From a checkpoint of a small self-supervised image encoder: moe expert_choice, 29800 steps.
Rows from block 2 of a small self-supervised image encoder, named by matrix and row number. Rows with one number belong to one neuron. Each number is 500 + 50 x the weight over its row's rms, rounded and kept within 0 to 999. All counts start at 0. Numbers have three digits each.
After each neuron's rows are labels from the 100 images, of 14848, where the neuron reaches its highest value: "responds to" is what is common among them. Only what is clearly more common there than usual is listed. The data: photos with spoken descriptions (Open Images, Localized Narratives). In brackets: how many of the 100, against the usual share in percent.
# fc1: MLP up (model.blocks.2.mlp.fc1.weight, 512x256), inputs 0-255
# fc2: MLP down (model.blocks.2.mlp.fc2.weight, 256x512, transposed), outputs 0-255

fc1.231:504500487496490560495505636591495503614505513501457488503464461489483576479500498475498484489476500323500412506500468544490510450513317479500510500498447509457507494498495503506511507503509728502647500510501573487501500518457500505512509502485520488486495500485524510711499652502450511500491488495498501509502486387481495503497499506504494506499507510499500357503546501492500482463498506500527499475500500513521495500501585399501501500508636146502501501506503353496580504425658507500481508446501495483478508500528461498492471483493506506501508497493508421544479502500501511511493516500483511500494497307502500507510501515441511557517423494502521494504502497496497533509454495497489519503519540467500502511502520569502498510448500506501498503496509502471499514500498505
fc2.231:479590491547415582489532599593495500527569494494503501496420456333570523408575508450502474496513530378500506497629450497499422362505423501465510456510400496388517506472497587492490461510494621497540510513484533609479501557401491456488572512510495479498474529501529510575525581499414500498494498574498530493486450497495532532505537500538551543504502507456377437491512406658447461501500509520464514438441483501529487554457546408475493505494585451500509485502558424501539508497537494574505554469556595450487526563560440344434433491518610443436438430492481408398372538483500543509495515485500501427489459489483522512523496465587475578550484500498515487499516522478607510500421501494410500434496513498487556498497492501503382507439499503500491498505574498530488442505497494
responds to: text has "dark" (33 vs 2.1)

fc1.186:481617488481473495508499507565541483473615567530304517513436486501498500509489490477453444496468577361526329526419499508409515488594434379489406467448423528451500500493544592496501486521667540560543498527493513500512477511441419499514479556520501365502500489494538483572494531400497512503499500559465483503493501502511443445404410506497552554503482545496525473531519472494500482457496500498488482487519471458549533477517495500505476492520506498496511495508604485529492479498499500509523547442486518489495494498510317507513509456370508520493494495450502496463402494501542503496453500498482517501536507507500572702508471499492714507500525475613507516588490497390495436488502501506482538511493518541471575525567505505522437499500466594477482582466503613494500520461487502
fc2.186:531413498549603500500505490495464504696490545431476499399520492503459515475553507701555502497593500575506504499727527497611485473501524601508665507614569498504555486523505494496497521567500497490500497407506500481492517506513546501502502498498549607483500389495491513500508487516501493504501483491515596499514502531418561514545619504473425403509505469498398500499489501495497443483460424500519520493502630545484499500495498505501494499503516496485483497500375501393498500499500402498493481498526497497505512488515581440498510501628533488500498493500491475500504495506501494501501502461500473524495494431496397332499406492492376497499500500383446512484595503650518479534438417430545500488581500507479503487495480487472514555502520432499565473483542500498500503525495500
responds to: text has "grass" (28 vs 10.3)

fc1.378:459478533471576644490499507508449542549502502499496493513498470492485559499506399529495503518397477473539500415518500500497501604429378557512624413544502501540491504484454583462537498586500530365509509504501509558505513468558495464500509489337497507486495515421503483585429501501344500491458512510461463500507501501498584514603490501496554432503509551499502365502491500515471520522502503485459500537499496499499474552491499481495349585499500280499504502497669463491479500500552504499502512438502493504500542506266460517498500512486434500749500497486499474595493505502546498527432629505491507480496500393500495489474501445486495500499479507487492500497501504512546496440500482502492472506520514515511498452507500531605498497478510500498498448507507521493510500580503501
fc2.378:498435505517485540526494521589493422584504502500497421600500506426535499411500401503564431431568499500426508499554536467485398500501600500420487502515502508676496498500504426525520503430490567512529507501515490463499499503298505500475520479617495518517529417520512521552586500598393518498596518502455512493510500500476494485500500429493500472502500497498566503337498579489500437468474498606521477484524491483498507501499506502542502463352503500459501500499414502503500572504500482500500499534497469493500501491522506543616481498523569571390448509501526435465463498490472405489494495457497499488505359488436502498500503706515457563494464511575496503494489600405469510508478517360525501500464495540507560513506497488379497496500498302501512508477418502501499496501528491
responds to: text has "water" (37 vs 8.1)

fc1.90:487493679495500646493540544484500562546481511501493528503497499500495632497500397509491502511328459505505502492498460500498592550477380556561524348496501500521493493503504531461536488558508503413506536481496574500574507401614517508520523486349487500512449501340562502557420501624396511504479493497488463437524498496498525496543465464490528476488514536500514362497407466497476570545528505491500512501525499500504501607499526464482426501499495428500567511485566484500509461493517523564503459436529477502495501440286501502510494564497464399661502495480501503465502502468623503486401633394472609497492500445500498536510505498493500487562500501478504499461506508510501475479502473526511481570499574499510500472499497512506501496491494511495540477499500615410502501546465500
fc2.90:501493343499500484482490492529498497500544500545497534497492507495597495436493500500516436494720504506467500501551500485504362512494532495495500500586500502505501523493499474505509522498493536518496477510516473500483501506406505496499497500640497499456505506674457498498658509498496510469512505460498500741503493503477497493475550459463368456521515487483515502443515535550544382379494470513551466499545429507499567455497500502511517456468500501500490523509500470497583590476493341502505503509454488473500501653547499504511439459584519704411489520519572499507485371487496498639525496516547503500466399500523478418428497521500452628489433553538495516499519500453502500515490503386447497438500482498505554510502558492492498498490460471486542521506494506497499453499496490
responds to: text has "water" (33 vs 8.1)

fc1.249:506500478497496551495503563503486500695502519499452480504501395512493501498500501491501499496491498413500439502502454587498518464496393498496513505500482500477502500496494498497519503497501726506634499500489514482487503533479501516506500505483500500540500503497562524651511726480438531498499502498447501542492488473490463538464511501513544508495500516502497378518517501496487409501500495497431496499502488527512495493503617496501517500509742183512505507575485408478597504471647510484504518362497499489504495491510467495478471486516551493499500478505500365515494526501500508530471523502494505500512499311503504496489490500473506535500463416504517504510505494497500545512473490506489507423489495478491493502519508500504386501447457501504500501499514502504497500521541498
fc2.249:486623549511394519498488608526500485544488464466501482507387454456598603428577508406469485469496482348506503504625466477494500395500400500494568500526424497427526516495499586496528499538494607459585569503500505520492531527387495453498515514510500509501480506596570502600490601506374502499486501535494498496501424460498509559466510501500554606469500515425410444477526462526479376500501499554500513461464459504507499521467535439491433520516605432489501500504501393533578527480523501601483558487544531445551529500554442419492406482499594469448512377504517373457371560482506538539494506499505504416486417459454535532527516486614509610539493499551562490500504522496605557502382528499420497485470504496497540489496489503496408501450484502501498500496584499499509503446506474
responds to: text has "dark" (26 vs 2.1)

fc1.346:524503492503465502505500496495502501502389449561512482489471496493518498508500501469498527499548493500499665511535514467501501456657503486476582510477502480498494505525493499497500526459500652506501494502439476528475501482682479508485503494518466493535503553715381497496502502458510495506567471513513495501474501504512501480438499488500539525471500485497494531471512512500539489564578499520557499504490483503441506496511502499493509484500681440559504487495477475453716498504645517500514490431486499511577512512541553519501518527500499504473503499522524450510608497498430498502623451514501447445465496320495500498662504519508493502494498501511523502312466500494470527503572513489457521492492514470506429370506341495451505465460366466505500501581435452505497470394507499
fc2.346:436539501502504500500497516279595504514500500502479540500527499527533503501500504575571255502606506553458499493439477509578503501503498525441339487503497484528594576500541498499448499417498392563498499533513486491514493507502557497514499499526500408496499470497501679498492499502501558499497504336525463500499251423466509405499483449553497498499500500494501512500354500497541516502502483500556563375508513480499496508527501492528503500510400502513501518499353522531497509506484496496506468501501491510530437544500520495361493488563479509431672488563487511468409499497499500496465517502499499514464494492583502472493500544499462496501506501477515480488461583512407499555479514505500503501498401476498503500517497484493506459506499502500492488493639500575500498506498496
responds to: text has "lights" (26 vs 7.5)

fc1.310:500447502500504625500499520528500615645494475495537496563500487501485611480492440462606499483500506488511514497500500555417525529500485496502474461434499535651501504471500502513512563510534501503559579505474459469597505499499493509511499393497527484496507343484506500657496498499425500513496500499305484515501499434483487502506373502580514497503496510527505453501341505520497508506501500500498516503498533498557480510500609487515193423502487371512507499474474432509517504498520502488535472501533469500501527591469502505640418490500409503506502491500547500479496493500501500496479583495445508473527500418498494636466501589497501500530501500497513487497501617540442533501503496462498409506504513509454527479497514605554402557427494492499424439515521522502511502500500501
fc2.310:498536522492545664357491498528607450530499499499501472536498519460540500470429370486485436502500460672428488501413505482522486533505472511491500446517578502543473503445501500499596515456501329440498441498501496522592499425485500496515565500506500493472502509443500497618439544500477524505466500403515472414552550424481502500529385522499482500511445529480615423342505502501506644497489499489467489551490438599590499550519492499499479524501397381475501504500518495501494559423499467513484494497498497502483592601388414505442448508495464554560629531467512499500505511503499556506429623492632500500507483431486489412506424504532519439501523531523499543500489548456507475472500657503496484500483459496581500511488518585500521476497529502501515463500421500504507504586505503
responds to: text has "water" (26 vs 8.1)

fc1.77:458509496538468550531502495500579534499487489500508494460529509502499474472498491501565494530587488509495510521491498493519490486574500490501329502473456500480495499296593428583494508421506499593505301489514547158532502370594502546502500565560451314477486496489504608531556498497499498505500513441587460493470505500505530417503499499500453523448481385497500500499361500506505498480501475470534503474479511499497495497500558485494568502500498504470520449494403556521471467500498445363503501557532498504370490495571507478486500529498500486491501501527493500497470496507504501409493556497563502514497489506500542494495502596500506490500501520499527459497420490500335453508499500512499511502500496453506530502494500500499509500496515641510490504497530459507464438487500497
fc2.77:499509483503449499480501493407513440446501494406516473479488501501524500525469740530458500468499601495502503517495491499495498477502549514499538502507510502463532541731496500380638500507523500500463511496491471567432531706498514499498474500497512535497490512634480499269502535475602485499502467497519498560507344533499499490481489489511501501547523492469372677508512505457502449521480555514504493497496500489475522457534499540489632504510561563577501501555487475491509571465497518589515500481436570477606391489496499499502500471491500500333504480500496504501502513500494510560491489523587501448506536459499497503507432499515469515477497500519495501496593492479684515517506494484497500494500527500436472448503478449503516494570497474504494498493497510453530500500506489
responds to: text has "grass" (37 vs 10.3); text has "ground" (28 vs 7.8)

fc1.45:531509599515507545481490500478497498496512498499482477549534486499593469387503480561409117524586487492498500460424513499494509487493502454530457440521578483506509497501562458544471487503497446499534466479524462506543500440505431536481571528477472445530482500436499519513489551501503501525519426499501506500575281503500476476500496517502494549457485399528452504505484321485452611478477482488503513488487463499538558535544557565496499488529446507518538454512500513503464539527575548496504467490573448526467527426491412500495505537506483490506502492535478472502438487491544715437497741502503513509464483509535486474490528509494532496502435500506488487480487492541503498504490497539553480554507531480501532604471530456497532501476513513514483419485513517539510457505496463
fc2.45:523499501554489447551504479436529490420621500616491501531502489498482494520490535498543552411503591498528505509478486497417501619504508619587517508484485500532494500588477494503518481516478502331506590448499490479522459585504487481501490500502500498491595348632503444421485374508489481497505503499445602596503520474517495573482488491489473467504550575585432579439448429515524436423532477515556501475490576494488504460500470534505495493471555621505454514590509492571505507464392569501460425492486434393595497500499518554567548394501501502472455489501504535411550483506500456459574537399502485528561541518565509636514512476476503501514509500503437520500503488503435616505460452425533497505514556540461496500505515482501511560475499401539487638443400500433594501375499501
responds to: text has "trees" (73 vs 27.6); text has "sky" (61 vs 25.1); text has "grass" (39 vs 10.3)

fc1.175:492488561450544736373500575510540498563499497508475492512497510493507501388499363490413296546486500509502510505485481498493463503564501405508499499501540541500500539434485483554500555500601499473503538481624514501497477515492521503506496502479529499528441501525480564499488498590498455509463576500499499564514396523573483702513463519508414493497507498481568400500500450496490500472515487465521472507499475553500423501494520485500504538541496499506532533504597475503575499475523516579410494501501483479435497490501520542495500502497510503501448397470443501453402452459495493514505473504390542598361520503488501493530527500381621507470336498593621500475508495499505491437390495501438498576506480536513494489474445538507542495445501585531500504442537540493490485374494495
fc2.175:508503491458490503502481508662435477501589500532502489506487500495528516506500440479507493506601440444472500512488502499629508424500427487494492490500401500500509502647500598495499403604499501531544488505486540625438511488502500484500511490558500478435495503566499509606541524516432603550485517521419543496495495501454543490500519466494456523503502519503513442528511500496525497480482510497392504500444495534510339512395477467548398501490538467382481495427468456616538490499501460510459468503550464668490560574570448504468535507477497457504501499257505407498362498546500509598511501480489508505479492478505435508500500523507526554457564564466497445481510498513568500421505447515397535480484370500522599476485497482502522511503455500504537541471498500655505499617548500
responds to: text has "sitting" (34 vs 14.9)

fc1.62:479412528508558501505379504509497511550470486466682496516500515500507642502511494502501515503511422499503633509500539493541507533445497502498481501505567455655500499508502501467625498482408487483584478519497427508500557315565484495500493428505500502503500500497501503614436494501422503497496499465500479473483505499511501531550500504496476500480499538501495500497416515507478535507495535514500506517485669497491495541498547387545486505500488405497452499492464502547487504522535403383498484507497461502492520504479513498515501565500338498560500541501547295501492502530516496500603509500536422486500498263459503523499497584490461481497511535502517498359496596688478498503496501511515423496530417509500499526514490505491500429500551491505533506507500485498582537503560467
fc2.62:457463523501455502501500524526453511586461500500494496502499486502479505507494545602516520446458514614517537494500500496501498500498499502497499502514496501529500504496501491500500501500506505533584629491501499478617496587500497551495599498500500501598498352410499541500505494516495483498457501498424536466500462451477500497550451491517509485510500509473497502503311505361429501503503481411501511417527568559536424504487503500500403492507493573473560508500296501518497503483513532500539378504642475498498496351539599528500507376518536394426491504502496510498469486506500343365330501440328488564507502482470502539526505501502508500507533499389494470500500505514496498500489427495611496616506552527412501502492424510463493647496500499488497522456507505495552513500496488
responds to: text has "water" (33 vs 8.1)

fc1.367:496498496431468498500501501512522531658455499647504582506505605456465499437564488500521366497337445467537500584500499548507503495518489500501502495523499499517560475360501466500499523612571559424440500511516500489737497460513558487357484510495499501510496462504522495503553506498459442500405458467656571490496501502621509509483502469496616420615591466462493455500500502494500497493499430407520496463520520476506496445461666485491514461469529501512502505528498503499471493463499498533506498503500508503425442456505482526505498493501500498504525508486499499503498600495503511549500494568433503502347536501496501493499526512526489435591458586500420492481500500498397499433500537505482500502508384486575524490508497500409492500475393573510630538470502499485588489565524501
fc2.367:507500543522498502480502505460459473451527494435503544518491386659582505503484456500467555503615604487492500499371506480466495561503498494635501507497499500500499532696498574509586504473504499498526505499500519505422500481491498470487477501510500564478542508500492500500507506454500519563684499532484394505499481505462495521548500603499475516417433512538517502537506446501506500543500638539416502533499501501502510507509487519503478512610471500398494499501502484500518504500518639487431499333531490500662516498500504441492508496498508551552469501581518488442500494509497510488480504419576505503672496507508500504509468499441504589485497498543508499504442504534514500502426499419501502596546603500363506500488505452573480500480580472499387451510517500506485517495281500
responds to: text has "table" (30 vs 13.1)

fc1.63:477500481495509494519431462632502502452573562471508466498505499509466424504498496477461472583514479443500511513518446502499540501526511489502409507392527500441492495500563527501406492493456342519480499506501503493480496471491504457510495539503494489500501489531499643496544464500500477524501511536559503427507517496482495495463538512491498546495500513503498512537590524508501518489489409506489533493501501447569496494509485593511543520504402659500498501409514560572346491548445485311498548743501507540502502493721482473506524522495538484458493501478420599492381480513580498485516496500400406652501504590547492509489518515496500491497556533508481505540547487504441447500501493529505502497522415501512484547502549520515506480538554518474492492444580290499499496419496493
fc2.63:520446501507500499452549500501497495500471495501498500511495500509496499503465500487447653454470523462519504502571534485422502516520497499496558550467509496506499543472474498498496500487500762470523499510495494500499508490502499507490503499491503501499498500497448494597454506501461492501470500481468483528500499500513492547516490503495530444513501590426490516495499591499507466500512511499504488538501503487503516517482488532502496583478669175503514516486503466407531522484810573511481498426385502493500504470500522551569517487485459516562501485477547512499525500499500459501504466493491496349510499245503474510499488499495406561521508499513497499498520501484500613502498506434459500551512545500501431471503541536513501503483500467505501495503388500480509505499449500
responds to: text has "grass" (26 vs 10.3)

fc1.101:500491500504499501508525500496556500528497440500585558515550610501500496535395419516502501472500503517441639501492564488500521563500517500497344438363527502755494493500494506514538501329501456483516473492501329498700488343500499489500535438518501489473582398466488530503494500502497507518500507498528500287500500535473509497538378508527462498500494500502603500497484604499504538504499500500502500501505506501500509482565500485552419490490427499500506427501412501488432496523500500334498437500497385516516520514483485567516498505499468579495511630496549499478504502502502492421502503434549505509496472428502502486513512523488499500487500500500503509373373584500465492495498503494477414537508499499482486498494499527472500508500563474518501495548470501490501505502500502
fc2.101:506512499528422506500480502513539450500508514554498501506500500500500500521518475500501455501534501501502499501503500472519493223495501417460474497501425495503500503500501498499504475389501533730502500372501501500502492506475452500508501508502490491518451489562466511500596531500565498500541500499710500430415444550503495501500519500497506614482517493499500502484631506485523455496501460502499500501499501500493522498478500500500504485393523548490510500529401501506509521521552500504500462628500487536494497448511501528502601493460625491225468520495469495503494488506500492499578322482491500500446438475518498487701499539498500491501534488505490501494380463482499504606496497497500499409503523502533488502493475471341502500501513498499503508447484500481450496483502493
responds to: text has "water" (26 vs 8.1)

fc1.368:500443501479535500488506501742452500497625497492542501547495479501438473530487400506495504596429482498499500426507497504500500503572498501503500420519506584500488493408489500494507475537528499472497501506493517550489500500490477468497530501493500504482470500306575496500497482543473480460476639573424502440508534538491495526605516501500502448547522574536482476503540508530454502403533484379397499507524493500503581576500489520521499572490495504401501505269631522499320411504492452480500512509495502500379624496549351507501501500500502500628482499466431541502453489500507496542499514454349501499516498573496473497390498440495496482528500561497474559533517497492514507488499472500502501500535500525507500520492524527549499530536645500484547483447500477463499536569485498
fc2.368:510431511502624501481520501496428500510500500496497499499501501510430501502498511500502658501491539447503500498511498498500501554503507596498831540500501499507500499529488492434495490546500508414501503497505495503458530497499498500509500499501496661509502540513445500491495497586476494497506499395483495507498500499501472586500583488499503462500554505481499501501666500458492431503509506566497500523506501489501509497494505529413498532503637499490498497498500500377505508499544539499330501500408568501500498433500499515513506500570494496694484511502511500567556549501507494500567500498485505500501501388509416406488499491452487500500191500503495502505496454494542558538422452436562500503567537501498444494501498501501500500500500417503512499495449500460504500559486500
responds to: text has "grass" (31 vs 10.3)

fc1.53:498527478495494449351503501409512501540438507502499458492532537493382528499552499515509399421495530682496438525367503497495529503470500486498499567523504501498652509396500255545503583409499383504500462499499481212502501493535507580526497461499511460493485492495525492500522504490498509468488466440512500502492324388505468502485469500498503494513499448433501507502495595508522532527505487503500528513514542488558451491499449478511496564502499500500502497552472524343505504496475500393505512628489508537399544513416511484517528470515515508489609500510490533523562553518557549504499486502525504635493497503487556320519501527489499508500425491494491489516446500515451466494499476501511501494499501500502496500516483516487519488504499527494457501492529502568499518506492523
fc2.53:505465501637473595401528506612471547512812489497507489604408512500501503517469522478502498545496487511502489497512372507498501421518447508498501466530571500497513484497490586432498453519502365501502503552483484555521500522499494485503488496494500500510501469500616521501482510490487511501500498486492544499490425584500501483497518516530485496495547501501495399515510452537481499501501488494439637487552561488532549566405541507561517445502499491622546500389521484498443450480500496501498499576487500428481577512541487532510490523488502475378375500496491511323368506497500515500500539427464502481512367484528431506549500471461438506500654506493515496499547503557588468500489444521506498535619392526496506500502474499506365583520499486475478520500499502447480446503501500
responds to: text has "sky" (79 vs 25.1); text has "trees" (59 vs 27.6)

fc1.270:494522497498504499640480487599498539498483503500491502499412500492505502489511502429486637500497499481499500508663494473500508500558496503492512446484503475496224500513511472526506500456541861465500509498468455628509501502490469512488516506499488502542490536503502470561499500505483491497492470659505502499506671546501500518498505498498519504501482495502500522500489437544501500505503507500501496521476499500321513512501501496496495498256515457503498503455522498484530509525515500511512387492499499488503516530498513497493490506505496499486502470465505290499504493498478504503481376513501498461491500485492508508498500481539490500521520504503431499508510500486545524468657557511499473494403515476500534500500499498508500500487499487515495483501502499500509500507510494
fc2.270:506499520501500485470500369452500498485505500499500496505515493516515492515500499500501391500500541500512510500265491500504496528505501454538517506500500500498841501500499499493443501508501146505496500503496505501484500504487485501541380502502511502495504504499497453401496501500526499541503499382496503505500083502508505497489501501500475501500500511492545501500511503477500511503511501502500497504515499494560483519484500500498499499525415510504502493500500500518499502500462528502503502563538502499506501500501499552497601511458508500495500502552499573495500499506499502499492502497486501564500499503524498503487501501493514499494511500504502476501466508499430435499509501498499512531564426500500503498499494501501498499498501497503488500492499500474500500498443500
responds to: text has "dark" (28 vs 2.1)

fc1.366:497442487498516693473578500512498502643499435507539460525500472522542563456496270505533504500522491508501624503503501565502525524439497490496616451499509478556499485448497521495504625502452499498500499503450499485500509350530517472511552499500478501483505437467510488629477500501401557545499499483424494504500501484480561500542488500500500428384518503515501465486385535587499517500492457501505513540501453500499497526508565460519439477500476347524579514500500427498508504413498493664523502500498498498502515586448516497610491572491386524526517476513541484500504484499614499509452656496495501482425486435501497488495488681497491504505495560500533467410522516500501513499500508364394502496499501501521502500492534499504502513368497492530475410500529498514471370494499497
fc2.366:488436381508502519408487467526500504496541511506492517494488503536489502502493513500562460495661521596621489475496450499447429601501500487510489501562478500560500544491484482507475579525499493500499515569514500499500503518496507502480464476510500449408504452504498485499499495399476500406499501400310496765525483478500499466502463474527519398616516500514503499486410504548502491443485484497545495403475501543531499461407499501574491497504498501501451544501509427510549535429498314486539487511527522416508495571505524477516396354495465686499524505502503497495435428502500529500481587544499492561551517587500502539350545502530512515465496492509498498497650615500465510506548521472433498429507487501482503501496532502538471531503408498482497519486506498518587499429497493
responds to: text has "water" (35 vs 8.1)

fc1.95:488484508487499589474507500499482599529481482512475502489432489505508629491500510508513500501422511519536427493501503488479501550465284489504524499532503518589496505484485724504502520508618526377512517499525492614525525496590499497507525470493513420499501499493501499504415498485497480470499491494462385512497508470560514515505449478516504477532497506500505497474415464489483589556505540496499493497514498536491474503478565499518399482459526362501502483497593456505506517474502500594490500325462496464565524499176493524500441489442386497678504503504541486499495500505451488490502546497498512501476497407472507511494478449517500500491502518488508497498505536519493480425502499543498497502502516497498499492485466534508498506411491495527499532569500707491510510437523458
fc2.95:500503500483488497527498511500504318473488506449489500625519511432535497360499470503497463492496493459360501501492599492472467500502600441462494511500520498500480494499500492499639391386496558527499461520517499490500496444349491505500642501576474556503507503577484502505599524690484488500630506507507500462508500500495491527458504468417503500501503513463512506483626525498494434479504474535502433503522445479499525501504509500488530504429500500455505531499502506499501623500442509504505499572494499452448501491539494555603500532502585500465394507502521504479500499486500438454490423501499496487505427504504500500499500703500497515502423496632482508504440489315500511612500540410549513500476468523540531547519505480441494371508500442513537506497331502488501443503490495
responds to: text has "sky" (65 vs 25.1); text has "water" (35 vs 8.1)

fc1.373:499501502647519483482488500468539497498487502564543499519512728506497499510580500478435500498526490514490502500460436502497499501499502533472477309498597436500498219605527518552590501498498461364503494371418501478485498506506511483660499500505498505499514506612500499517505501489502510438497474506500497506499461493524493539502497499503496488497511504501503496494483500489286490499527544502523501456500563500538657495445517469500501502506501488495456527478586498499470501503512482500500497543500449489500625525523533460507501500499501415517501496394612502488524499502500533499501496499501298501504510436554498530446616510548511488519500501457453466502476471576478506498460501494653490503474497564534499503510507497455501578492500508530453507428501426495508504473464488
fc2.373:494479499450624505476487478412490474501469498432507471500551478490407426586458505551500478509395474484463502506502500591486557546501525501393500510475485500499638550448506447483367514500501450564425498547502504361541478527491491531499501473547509503474557508291511537437484478505500509507494500331501454493503468439448462498511485505510553513498557505536531500498489521501533607558495489544535497538519468504586438435638414615456502501525366596499607503498478517418432473487387597415502445515479552568503365475500568500493464502576499514488556484481452710499548544491500449435409497504490509496574502566443499477500517510515533507456469500517507505501503500462500529491500478519493501650475504546498415486492498526537460489536490504503511499515505527498468506604505500
responds to: text has "sky" (54 vs 25.1)

fc1.78:500629500499451498413455500485372477437501497447499498403497393550470510574507500500475499562428537514501493340408500496448503584532534529499488503461490508558476418535500549495499502408593520520518527502441529417342679514500497520501484503513496502484436542471530459542539500504546552501500508498534400504421501534483486500582478500575399527434474502518637497486503499488498556500462559500455519499542557513519558492489501554501494519452498506541445503481508502420551649448564500500492464509521502515673558497494502497382477425477559500504487411505503500488531577496489498503501497487501500491319500519474624551498495562473496611486497500501494492473581600510495448537495494506436492429477375510491536506566484473430500643497413495501500499587485502501529518518500460
fc2.78:498422677586472501561551487487620501544475500540517491550475544461610502483500407500540460440507518484502496502649546428508477469500482471575526500558530500499592512597489565497501551621502496500506543489519500533501417482501494440507499500498496564504660498507496501500472500486376473546612500498504534502525495482651552546453498502499500323499604506428451478601492468513519304562498476503502501519430502388496440515497497429501466500550501494486566480540499477591480444509460567597490578420511422544500484507492513503555502503521375557502515509517492477491397413503494511501498540509548532510556517492499405500601471474500500484500497506538499517499494488482456596417507501495513500588559584591531498475499500458565412477458500501511505474450503500454500525524400502
responds to: text has "table" (31 vs 13.1)

fc1.88:500478501486499552406549498500483475522486522503496500509517501564470534495488482524506496504469503491503487506497483604515600540396435627496553495500478470558502505535487515268507490497472506557500517496462525490472502453537507501504498501375430510479490506368617472519470500526524535501501496441495502501483496468500492499483500478489498448342501489520516452501500505599576593528513403512486500583516468499504475603496502500392498498508499434500669525615477394519546490500488578506539487455502508502508424494284500602512503574490438565547556504533490530420509494547706534522458629498468594504500529446575502410501495597491500548499500494500498520480502489454486460528500459501481502504485514509558500495491500507521461489429455512490485498499549559481481445571344514
fc2.88:554486465589499492481497499519453502500645500504494499498468520470499500502493486321474369507718500498538492501483499385470390500495523425520499500500501481455510533500504490578500572516486445489499497524504448539483497501499511499505488500498502502509523590568408512493625503495482450480501500473495517647496461513597498501501507455470494501603502502497502504500502500497505406293494501500510422343520502512516642463480508501625490500425546500458389507384516499494503499452498402481505556545500507434500527539661498449500369487468511552484368500509620496537471411498491498550522471514606491478500442618491503521455488491502504510470356501489500458500507469543499528506500505505500481409557500498496554514504495515498501516499499505494505511503504503493498503448500529
responds to: text has "sky" (75 vs 25.1); text has "trees" (65 vs 27.6); text has "buildings" (29 vs 11.3)

fc1.159:513481525441514594498502501498503528508495509435500503514494522502502524487519483499675503512455474504512511506500479501496516540382427501527468502496545493749500502566463500499553503502474409418501504538497473515571514413501489473497488399591501498460511428498502511656379502497437473500500464353435507487504500417499492542500479503498494497494483508557492404500362504489476515506499501497501500501500443504541520493502551499545412552504484344509457500495506498504497500428463481485491479501494451487502519598364446501498424518503381505501502499500611441521497517502526501499510738535499502467502546358500501543472471497501500526496500500544504508500502776549493532474495500522509422508501497486507486506519500529541453453505529480501505497522503500491574513510551486
fc2.159:396476517539381563513501555587494472502501503539497478587486499459536503502495470593507510486500500664499507496500668438512481433502500493498418525523442501575478500469508501558525497308500520537544486431502510500625484486443485522503600494504499491503480420506618514511523503556500522526527513556467518329466502536406507480516421489491519498500491453525531500478441497470459498429505496473500522501582531500521493519476502448536550510388483494449530503505429530558500510520485499505563424573629394483497508479515562538511504500495565474429434506487428489450449490501498372460495501336468500505532362473498507499503509660500467504468669487508482478500483509456502461481497503432564496516499444507532496510484312517417505488502558499499562511479434499501491457535498491
responds to: text has "water" (39 vs 8.1)

fc1.253:492460502450496510500421456498555490500499396561549502427499482539498502406498500345495501519571603536503388502500496521487454520500503494465509510471387499500499545547463612532388503500519500493522540512501498667453501513501494489503567570501501527462483499498499500500493496539513486473501525500569491524484500502498510526488541413533512504507469466500554370482574499539451449502500503500498447506453510527500444439457500493498501499503507500598476523501606455554501499498470499509601452503503514506509499520502417575525239497372509657498570490505425308500474513517447500480557538491498421500557520500436499461500501442528516501460371590492520499502486568500441484458501562697579499501499528514389600496517414503464563511500474496584482505511504495494456509509478494
fc2.253:500451447501638406528521451476499501500475497486500516497635552481423293604492496503500493499500501509506496495500496500500583497501581484451441500479553498499491480458503306516479476502498432537415392517506495331509473498508510611499482491510503485395537486409473500478511409473521490499489498461469500528423537523487493500523457500498499481548568477596511580533490652505491505500498486499520528515493537479495485518508392548497528506471432543502513499499485674365444501557429497358502497597504506515365505526501566496489559500507497525492538518485469693507560437492498465499499458521502534507550505596484500506438495501467498449489536481440492489501502497509446509500648489498494518587498442500507478489496584508558619501515590497509475496505509497503457500513532500
responds to: text has "trees" (57 vs 27.6); text has "sky" (51 vs 25.1)

fc1.117:499669481472486546519490497466650505450493683505353497501516519491562480421499502413418355522491499379439464537401448522476527522500427295495350499343462423473489500436590509535496446394563529574499458500474508504496508500490437501483495608549413416498506594563497501640500554486509529464498456500549451489435501441512477500451463506500503652474498507496569502511538504504547516507542443518478458511501430453498500492524510466484470483505492377510503498500571501506550500503510503471518531495499513527493498568499453519501514548423500604478514498524520519496432505494507591530499498548575508491491511503500590511544506531501559492498503500500536500515502507422497494496566532550459502494474500422517543557522514532501503381508490634500464499545521500502492478489505500
fc2.117:508454500555484499463504500585436457500494501446494481496464477499454500502518548531500585447500501592504509495532489481504406467499508536537610506590498500510497515495511482512495541531500501456503615435500504500498511787412504510498503500465495620500490476507500500349501492566490455457361500492488594475605502498452568545519655496469499448618500482502440499419514500497496445430490484500457478499628513531527518499435507514515407487423499536439430524494496499470497397490504500495501488512509502500501541422547512500504357384554646499500336497474486500428470523501500448498496501455438488506546463500468460479507513498503458584496473485504414581492566500503635508500403474456531498502518526502502500471482470520500417609551557398473565505506496508499517502526499501
responds to: text has "grass" (43 vs 10.3)